A small image classifier, trained from scratch.
Model: 5M parameters, norm layernorm.
Training: 9100 steps, batches of 256.
Data: trained on crops of objects in photos (Visual Genome), 123503 training examples, 18.9 epochs.
Rows from block 11 of a small image classifier, named by matrix and row number. Rows with one number belong to one channel. Each number is 128 + 32 x the weight over its row's rms, rounded and kept within 0 to 255. All counts start at 0. Numbers have three digits each.
After each channel's rows are labels from the 100 images, of 14848, where the channel reaches its highest value: "strongest on" is what is common among them. Only what is clearly more common there than usual is listed. The data: crops of objects in photos (Visual Genome). In brackets: how many of the 100, against the usual share in percent.
# convs0: first 3x3 conv (model.blocks.11.convs.0.weight, 192x192x3x3, each kernel summed), inputs 0-95
# convs1: second 3x3 conv (model.blocks.11.convs.1.weight, 192x192x3x3, transposed, each kernel summed), outputs 0-95

convs0.80:116174119102106150113103129124118134166079151095179114161178131055134184138052127143131134134096134149169075126133089153139103116050140120156089182069166133124137104095095098136129094127130112124204159118149170096160166173120124178130115149066146113155163121057079126163112142114123114109
convs1.80:186133161130151108133120146111097140143121150095153140124135145090126183104098088070136090163092116102130106073125084155112148145095116120194109124153146131078132083144123123088158102096064125146154126067149117146113231149206125138100088158141088139183200127105164130110120157156068124125
strongest on: object: tree (29 vs 3.2)

convs0.49:095098198099139130095172139150138122163108109122110053160081106137153147124143123194091131087153129122133111130118145091116103115169106111129112108054124107179109125122220109188161194081104160159155144142120108203136077165100141139127098089122111145081143133133127152120121124091099087171
convs1.49:051136133099151125090152121110128131173117108120146114105106136162117126122173126102138113130100113090144133134113154091164097138134150123119104037183144098130157132137098148093115175141075118163107239111130179129113107115140110143104163139134073182161178121103170083163133121122141109118
strongest on: object: hair (44 vs 1.6)

convs0.73:148143154133101135160144185171137116123120110101120135160165154117134076134146095120154072078149101133106100075111051116110158152179137098186126100174169164144193102149098103144072069077136093134084149123187113159138083148124105151097122200163078106132118185131060143113189133087135123164
convs1.73:107160087097145173135178199142155100157150117141108099152203116146083127132133118124132123194115121169136145135121127170123159124110124141116130139143118159095074100065111148169117108125106178167076162082166131124125141159093132092121104166130169111114112131124147117113094115154158191155
strongest on: object: shirt (37 vs 3.4)

convs0.8:133160083120125133155096105139131083119145151131103174115050090172090142132088135161085107152173069212104153152105136114140083087084142231137089131066157144165114136101115089112091098152166136197125134127150130091140134147125096158167096137156120070101118064126186124125143100190154101120
convs1.8:104141145143112125077169243127156112130146141132111190136108090108178137084136125158112144191098116117062122111167209122123158143138127070072146134147167184157146069107107138145118134163128096152148091157106122130132124179131131173173105124090061064157130132079072094219095099141080078110
strongest on: object: shirt (28 vs 3.4)

convs0.128:129083159125135088106203073083107178180066100135076164139064074100144128149094103070134096154128136085067092138170108110060131099104134212109176133141124136108152132130149134082135139123077100111139121182129080062058114091136109144102083151134143158124087107117139142157125166085133160113
convs1.128:171153182178155123166068075128106177095087144109141105087134108137158094122132119171224092151125129043160109096156130149096177080197115102101071181122145127134140134116152088141096125146120158141131087133122184115147085160142140106140124158106092125105094131094049075050118128184114144126
strongest on: object: man (27 vs 3.5)

convs0.10:174153078115123143163086081076139112107102153098130140116075115159081115125131159151090116149093099114096135146140124134143089047108110088178102128124089131187190110133156124161114138140020090092094106110145090149080115169123175160141146155118130091146086146163105110107162087107113124134
convs1.10:101140115131145157080098064139122112134132116216106139125150138135160124137122169079069172163132054163170116116112125139101115086111089133126152129140095136104185113111159080214132141134151167174171089138173095100158183108145125114100074127153101147191089142110130082199113127150106150165
strongest on: object: shirt (31 vs 3.4)

convs0.120:154131099130092113126121118108088151114136148097112142088168133073148097084047118117081108101186104144087150098131106064088138112098154157118086122103125100114088129152198095076107144183120142172138129036172120034123149168085128129149107132143106104079064112149174134108143111138136143095
convs1.120:103150138184107173123085087166143141131089137131134158200114154085086156145134141122166148134133121047130178126146074081074139142118164195109154116161141174135103126112114148152150094103179156161158186167133090112169129090136132114113126104118172155107122165099087075105150145123085099101
strongest on: object: man (34 vs 3.5)

convs0.96:127119129136120173110144073163169134120146148103114059131066161160130122096170150147102141138147083089063129115078164129099152086183085146151186092203152110109049103139168137131111118132169134174078136136095157121135113148140141165154145132143136084127177082165130146152137103113125091057
convs1.96:133150145126118122141069113091155127109143147059126146139151111136093154123096132166124150071143132152132133096151135112144123169116149145127175147108163113174108091108083092157143088088164089119178159120152149182096041120142161133194068105173113151151090206211089147146205123092124152142
strongest on: object: tree (33 vs 3.2)