From a checkpoint of a small image classifier: depths [3, 6, 6], widths [48, 96, 192].
Rows from block 6 of a small image classifier, named by matrix and row number. Rows with one number belong to one channel. Each number is 500 + 25 x the weight over its row's rms, rounded and kept within 0 to 999. All counts start at 0. Numbers have three digits each.
After each channel's rows are labels from the 100 images, of 14848, where the channel reaches its highest value: "patch colour" is the nearest of a few named colours to the mean colour under the peak. Only what is clearly more common there than usual is listed. The data: crops of objects in photos (Visual Genome).
# convs0: first 3x3 conv (model.blocks.6.convs.0.weight, 96x96x3x3, each kernel summed), inputs 0-47
# convs1: second 3x3 conv (model.blocks.6.convs.1.weight, 96x96x3x3, transposed, each kernel summed), outputs 0-47

convs0.63:460481502538533508561503485515500497503492485450487464504490496518483529454517496546465531525522482493488499494502498501476517473519546507489516
convs1.63:507493464478491520477496533519514477518513527534519486500527492498517478486478477487517487470467519509509474539514495476528512505522492494481497
patch colour: black

convs0.22:505525484481512498507541461534501519479513509504483503454484490543559540516540529493499481512483529510531541478515479496501473518471507502482481
convs1.22:519482488505491462515473542470492471505490502522545448502474542450478503490505491512540561502525476530484472491502527471511525482536480532517508
patch colour: white

convs0.1:476527478493476486471465489488469561510490476477502490467504487535538514497496469479491484503492501508493538469492469473481501481549560458482485
convs1.1:518505507529507509499493510488517497470507492529486448520462486452534485522457507509508499504513487476504460501514502518550528501533466458530548
patch colour: black

convs0.35:507481510432470524511498498562500514461472489499512504468500510490511501509475465523514480525501528507490517512496472541507516477458485522500494
convs1.35:499519515498514510489474471505515522483518485558519536488537503504515494537507498452511490462517477489511462471539526508523517467511494520473502
patch colour: pink

convs0.18:509473510509513506503542535485471501500462474506478518465505469516527412497516546510547502478516443490495557492536479526469508470491525452489498
convs1.18:484502485470504555510467483505535487510500514518519476537527528457466524485491503523488486500503513516469496472451498477494504519533523496485483
patch colour: black

convs0.5:448479547534517494499516519464494471540491514527501514509510506475481464535477508562466522515519516500483488507454513468499497485510479474522478
convs1.5:507503502471486515551502490515534485500477490474500516493475497506477495515506524421477467525521487558477501494486494508467502505496533511460530
patch colour: white

convs0.70:555490491498503479490453491498490562452515469526544513491485529502496517496482534499486509476502480494522533467489534465513490492485483493488486
convs1.70:489513453502494475494541503470504510449504479518522441505514514534480518470464474524525517495417490519475517493544498535468507523501537523498532
patch colour: pink

convs0.83:495485487471532507493536513509480505485469457473524478505493519544486482477511473501501526464467506520495481521484585476543525499490502495483483
convs1.83:488498491520499516498530451512500508505511535465487525492500477496505519506520497458512508506492459511461470546492469543490463495511504508495481
patch colour: pink

convs0.78:519461522494518521497489478548478511472498448513509464510445487532478477459495495494506503520530500493432443482524499532473484500492520522495512
convs1.78:526490482503488505476514489537497548505510531489483528509529511467540504459460478541503530476505498452521508518500492482498530522568485481466464
patch colour: pink; white

convs0.4:491508472483540555505501470527447514512498479540542498505481486490493497508477476474452497475490492521509435551519528502501496483547462488534485
convs1.4:512463490488524492476476516507507551497503499477479516492523518482472510474433561497506478556468519466486536534473510498440517504483500530500549
patch colour: black

convs0.68:532485511482474462497475483522469498510488493501483459505516526488484505470517523485458496520478531486472495458507535529490556504496463545512508
convs1.68:466520530524503514499573519512484535509544509488525473496469479565546512491474476481494473492487496523487511508500486477526465501498502491482485
patch colour: black

convs0.58:547475520489530485508477476494490539472535451489561516517498522509482494504493473503461503470476537511490541501536550503527500491503509477503467
convs1.58:489497446513479532476491549532468487545480512489455501501479496507482541440490503538523505489517491499508455525495475517511515488495512557506525
patch colour: white

convs0.91:469481426484528466495516518467507477505492507530505512516480481488535441477516524497487481481537463480504515497449493538491527502511536485491494
convs1.91:521490497526495495504497492496496482507479513496524487494497529493503553524472498529510535476503522538491451498504526471510517486537501452488483
patch colour: black

convs0.12:416463452491481510518475514489465474519497495473488511504478498468501499502483515501502516515517526473428438471473495475503483492520470508491487
convs1.12:475547478503532525461522508529525486491513481477492497476468526503497511508514506518463479476512504559512533491479503501527494506526514528481538
patch colour: white