From a checkpoint of a small image classifier.
Model: norm layernorm, activation silu.
Training: 9100 steps, batches of 256, held-out accuracy 36%.
Rows from block 6 of a small image classifier, named by matrix and row number. Rows with one number belong to one channel. Each number is 500 + 25 x the weight over its row's rms, rounded and kept within 0 to 999. All counts start at 0. Numbers have three digits each. After the name is the row's rms in percent of the matrix's.
After each channel's rows are labels from the 100 images, of 14848, where the channel reaches its highest value: "peak at" is the part of the image that holds the peak. Only what is clearly more common there than usual is listed. The data: crops of objects in photos (Visual Genome).
# convs0: first 3x3 conv (model.blocks.6.convs.0.weight, 96x96x3x3, each kernel summed), inputs 0-47
# convs1: second 3x3 conv (model.blocks.6.convs.1.weight, 96x96x3x3, transposed, each kernel summed), outputs 0-47

convs0.49 115:500512499479494506467511499522486495490541521484522472499518515480508496540549490498498510487511511523551502501475462462503486502514486486466500
convs1.49 093:500494598545516464503502500470506516487486540459471504505483530535479468513502532494500495512493543473513556486494468511495482480498470484498474
peak at: middle right

convs0.75 092:528486503510559527503515524504527482477493530503534550505488452510504488499495448496492522475494465513544509468530520480499518513495529475517521
convs1.75 061:472511515510486530471469481496469480541482496515507515510491531462489530490527517522489513511557506493504529499505465533515486504497531502496447
peak at: middle right

convs0.50 073:565491534504522484535475476494489468510481505461488475486502507489491475482529526531502531493507516496513472440512493492481486459472500519517493
convs1.50 154:477568481512505509506522510505492519436495511485520517528478513543472548485499509525544483493443444543496482485509476523477493490520532488512488
peak at: top centre

convs0.10 100:500460511522482533427500544472467515483486541488503519498528477487484515521503494496522481517485532504487534510490461438493485475568501474485462
convs1.10 133:505505506504479445544500550479507531518498527489484477491483511480475497562526490480486530522485490503500504479543540499493486521447479518476507
peak at: bottom right

convs0.27 098:482482495510477502521485517494528529506540516490515457495529510490473548555483520487422508492487481472502534518528571501496472526461465495508485
convs1.27 083:485526532500504543455499488497504470503487482496496514496481487499520489497511478476519504533473558538525525518530492507468501530509477554502518
peak at: bottom centre

convs0.9 089:545523482508457518483531516523533505467513526521500537476493515530540513523482539525480482475505541532488502471512530519499539517450495495504463
convs1.9 064:489501467501513497517477508524455527526496471505500491485470497491471491485520517506525510490522495499514497492531505472541528481515558500541511
peak at: middle right

convs0.16 091:502477473461577511478480498497496491518467495489474502512475523475505497509525483519466500554491528497508490542527509509508484504529511549482507
convs1.16 065:485512530505463514546472486500441537493526468494529473460544477498486506497482519485499524451521519503526512460484513492526514511502486485472514
peak at: bottom left

convs0.79 086:556566525525453512479493499483516508529494499500511483494504505527517523525523483508429503492522518526478537512514472516524519553478519494548490
convs1.79 061:460491470486454507484511482486494488490470475526525535498506498453486533470501516478551543522520496464518497463479517543490471471494497520526486
peak at: bottom centre; bottom left

convs0.66 118:542520518491467484490500488506510489434494490503496527477533518504505470472447469517495489511480504521477451536493467460504524482495488538494521
convs1.66 120:494492501505518481510507478504486472453497488520482492545481483507473541482500510466494504480512500493479492490488560501533527449513512482498549
peak at: top centre

convs0.13 089:507528525502565546537511470481512495496515520528479504508519528472510495501516476522490487471516471488514495524504582527480524512456476473483483
convs1.13 067:447496473488497499495435507521495499538478443493520505532560474507486505504497513516489499511483529480507476493544457430533471503542541514476538
peak at: top centre

convs0.90 124:492483496507499501490510480512517494535486551505488514479481483516504486466499471472533482529508522476476437469521461493513501482499560526467515
convs1.90 093:493476478498507484500508502500515524496502458473444462516524519534505490491467516564508540512534473513483511508505474502507523470488467508553525
peak at: top right

convs0.65 123:501503470576455499505509499482521480472485504507482514523502507514489512502587512514482495441504540477550496494492535480518488488516511479512483
convs1.65 126:490480500496514514496526462519490526540514501544491545545494459495498507506456508494511464574474475479461513501468457498509540486504531490516505
peak at: middle right; top right

convs0.43 080:508500500506499496530507530489514529511509536545532467514533486460479469471548494523538499502509456541512462555498461523488496507502481513494478
convs1.43 049:494516492517504506435481523495500479501496542433489561480575507530486493548504487477469498504492529534492480469464498489505471462482518519502501
peak at: top right; middle right

convs0.41 078:481518475471483488458543540496533500449461529467451516507488475504504489480535466473522521527496480507512486535463501503501461505514480470509488
convs1.41 143:519504512544512531488440514460569500503496507529515502516504457511482522492500515484501468474504498482509497506531524517526511521508505454498496
peak at: top right

convs0.93 125:542524538511472505481504502523492498506493476459508500504504510485537527490493525525476517437471483514436523509494468492503520453520447520511485
convs1.93 097:503539466511496496504496480523505499476491565526517497506464529530475482487473505482519442525540492501470480493486508466495487473490491478523541
peak at: middle right; top right

convs0.74 088:514483478491474521512440498487517441503513544503519527494465512487488495493494518528545522515504546482506495490465564478471519495509515506486461
convs1.74 059:493462543493557502529507494500494499498504495466501469507496475544511465517511500522486419480524490558460518502559473503526503506488522491510521
peak at: top right; top centre

convs0.59 087:463560513479499528495527491517499509501533515479548479494545505449523535520451455518543480480484462510536547508509481542505474480482480510483485
convs1.59 068:553494548524491451468521487507478499465465529513483542486470490515500498557495522522504532541512526557480506479508471435509506517516483473515490
peak at: bottom left; middle left

convs0.36 079:436481494512523523487532488536464526503526492525539464495531471478500554488491498473531516511472533475478541498555516491466481534512476493523541
convs1.36 045:517562530484497477516478480489502512518494489475510524496526519541511526502507503536507546477500508517523516490473462474505529497466479536484492
peak at: middle right; top right

convs0.23 097:505443514518451535498488489530506471504487474506480485558500503483476497508495488523489489499470533510476526506471485480484472511511445518579529
convs1.23 098:512531519469514506492484473500513494474493496483501527523488523539494480492510533473488489504500499433528488505552515526505481529469498509444478
peak at: top centre

convs0.29 109:532532492489481528516472513481485526501485516496486465505495495427477518483516474507491472510521544492485509523516467525491504539459505515485509
convs1.29 072:482528435486531472496504476518468489499528522505534501460549490485508524489482521480500526478514483471513494487497497506547476459499469495519472
peak at: bottom centre; bottom right