Rows from block 12 of a small image classifier, named by matrix and row number. Rows with one number belong to one channel. Each number is 500 + 40 x the weight over its row's rms, rounded and kept within 0 to 999. All counts start at 0. Numbers have three digits each.
Before each channel's rows are labels from the 100 images, of 14848, where the channel reaches its highest value: "top examples" is what is common among them; "peak at" is the part of the image that holds the peak. Only what is clearly more common there than usual is listed. The data: crops of objects in photos (Visual Genome). In brackets: how many of the 100, against the usual share in percent.
# convs0: first 3x3 conv (model.blocks.12.convs.0.weight, 192x192x3x3, each kernel summed), inputs 128-191
# convs1: second 3x3 conv (model.blocks.12.convs.1.weight, 192x192x3x3, transposed, each kernel summed), outputs 128-191

top examples: object: shirt (42 vs 3.4)
peak at: top centre (81 vs 9.4)
convs0.42:544499460459528522499494495405465556503559522579525495523545565525524505527461534577567530567484505491522550472488520519523499468503562481527503479569567494517482532511416439456542447455466469
convs1.42:515469448539540531436543514506511510521537508566566549470556455439529492498474541599426461494456536447476469400509490456541462557446509455466559535455457514468503490544520531462532470490480502

top examples: object: hair (44 vs 1.6); object: face (25 vs 0.9)
peak at: centre (55 vs 6.2)
convs0.57:558511545543588480475460465482487461472493437526495498504480396445476598520547508448421476580511492563465416581442454508499548580477520510489494463512479559453522482504504493514488428463540498
convs1.57:475465414480520456444481544500503468489491536514501456494497415512524550485499490443509551481527416528477457450457514477531467504509479589448488540493534469453560532533412465464537577442483527

top examples: object: tree (46 vs 3.2)
peak at: middle right (49 vs 9.4)
convs0.1:578413514490475475500459515481464534515475612530481496484489523592497499507497525518461487464474436539528422502483485567497429475589399453457573498432490534531500497468512461491473482514495473
convs1.1:515502517544462499458469490486509491452477551444535527573430539450524461466463474474588492521534587489478567502545540565504506551392517439557515476443492524493510529485527452490500467523505493

top examples: object: horse (29 vs 0.5)
peak at: bottom centre (36 vs 9.4); centre (29 vs 6.2)
convs0.106:594674458477501559478523531474367483503510494434512548574510426496439463583534498459481487510428481462472423525459475477507506493492506515538563537493499499458494506593538461487495517484491514
convs1.106:481597459515463479495526502536466492531478471496441533482472500520479440705551516490578523465465491485524534480517474492499472482509507499545455538504459504459527450616507468474510516516472525

top examples: object: building (33 vs 2.2)
peak at: top right (34 vs 14.1); top centre (30 vs 9.4)
convs0.37:509480519487533493552563461489537458435465477485452490482421581468483489481437460540492471542619503560466493412523496456505476495469477484493500455510512525463476516470554471477497489513554562
convs1.37:494491449477480474483567434477497487392563459500510527473474539465561485462462462555509483531613504487478477410501548512557520505514536549552554540433516491513462575479515505532464501572493557

top examples: object: clock (27 vs 0.5)
peak at: middle right (50 vs 9.4); middle left (29 vs 9.4)
convs0.90:497602448481480501422431441494469525472436469458445461545491457477508511511513609506521530463511520515510463465472476460487600530506549544478566515425492597452529540520515524483433515453507522
convs1.90:513501536522449486379495464576431488542504432499480529498521476528617488531510534432473527513548495491468481454501466513438634531467543531462504458521524473423585553473544498474430504433468527

top examples: object: man (33 vs 3.5)
peak at: centre (44 vs 6.2)
convs0.86:517449505489517487491446509428485505517430523535527480485511468453417530520481544501494510508454486430488537483589481512486467587451463493449542455462475479493519523513540494438486432524497550
convs1.86:481516475461442553520462479461470541481464514495525511540449569487498483507487425528504559565521559453554489458435534417458521494505536532434503534538448568485474509495487472503445415486453583

top examples: object: sign (42 vs 1.3)
peak at: centre (56 vs 6.2)
convs0.11:554448452523481470494517511489509469517481527511528520585490418450543414465452484475640499499467516448539493535461510424513560524558519499510623534489425497542502487494487490478515546467478479
convs1.11:577464417455465536532576449482465548484525550512611537524516474514511447507515556418476481540511496505468568517446529433514499465473496506509546539493576438551505481476564460489505499461516486

top examples: object: shirt (28 vs 3.4)
peak at: top right (82 vs 14.1)
convs0.155:474525496426528522538500479586549488501527517509486605491465513535555448424538495536462471475472469509509519531554453485486465454510491448527470470456489529480500529552534451462521517552519534
convs1.155:559477462515527511493485529564474563451491439483471532542479522558557493512483572489457523531528536512446524438500540505467531509484452527494494518517458402551460491508437470522462468395495487

top examples: object: hair (57 vs 1.6)
peak at: centre (49 vs 6.2); top centre (32 vs 9.4)
convs0.146:489485529477592521465562488530432468491469522476522473509478455431448492481485468513470479497487462461490450505469495566519442499497493466475489528514576467451453374493530423495438399489452565
convs1.146:551510512506514507448559468511517469518525522522494537493463537466439479529503543451523523420492467477510478464553456557485466523493544435448454490498524454528501489386484506504583513454497498

top examples: object: shirt (31 vs 3.4)
peak at: middle right (31 vs 9.4); centre (27 vs 6.2)
convs0.158:458506500533433438523481493451524556462440453460447525474488489530566501465451592516450512484459472476492432563528463470497542462503487550519496520440482514450501575511479467500482535543498475
convs1.158:578523450487525574475420483525511449525502502552489534498558522487487484499446508454486535481461504508493481468469553469471457491446560483456480465483474570509532508449440480504526532464487475

top examples: object: man (29 vs 3.5)
peak at: top centre (58 vs 9.4)
convs0.117:522485553493494518466502493547466508519476510534497458428550461567477511505451465497560435510540567492528500432431509470502461511469524465479544489495523526463504405476501504570559486515505539
convs1.117:457513550534478528504466504463408475576510542537480475503529523500474501514512521462441535413527522482472412449518532532525495492458436544484509523474477461447523503551489514425465533449518459

top examples: object: man (28 vs 3.5)
peak at: centre (42 vs 6.2)
convs0.34:496506471475444474513544524499481546475470436555561509509499493496442453501461502486503464550433594484433480467537493513473543494518532563503434451473467524509486542472475535435437448461473503
convs1.34:563512471451531476409489409499437477511487484479499508506434409513535463499436449532464500533491530474423460556461522502499563502493462502503460503424532531496511490459489506446435413512520415

top examples: object: window (26 vs 2.1)
peak at: bottom centre (51 vs 9.4)
convs0.142:502556530502476447594457422470583492478531494449493517464535551547453454470475597459560496455424517526550518442481500514492574479524448548492544472489548480549490488444432453460521495442461512
convs1.142:451508481521569480517462509448544490541523436497512507480530476485547551473498559476497465432494552472581487487481460510508458489533534473509517496497504488461534484526519476572507458559536478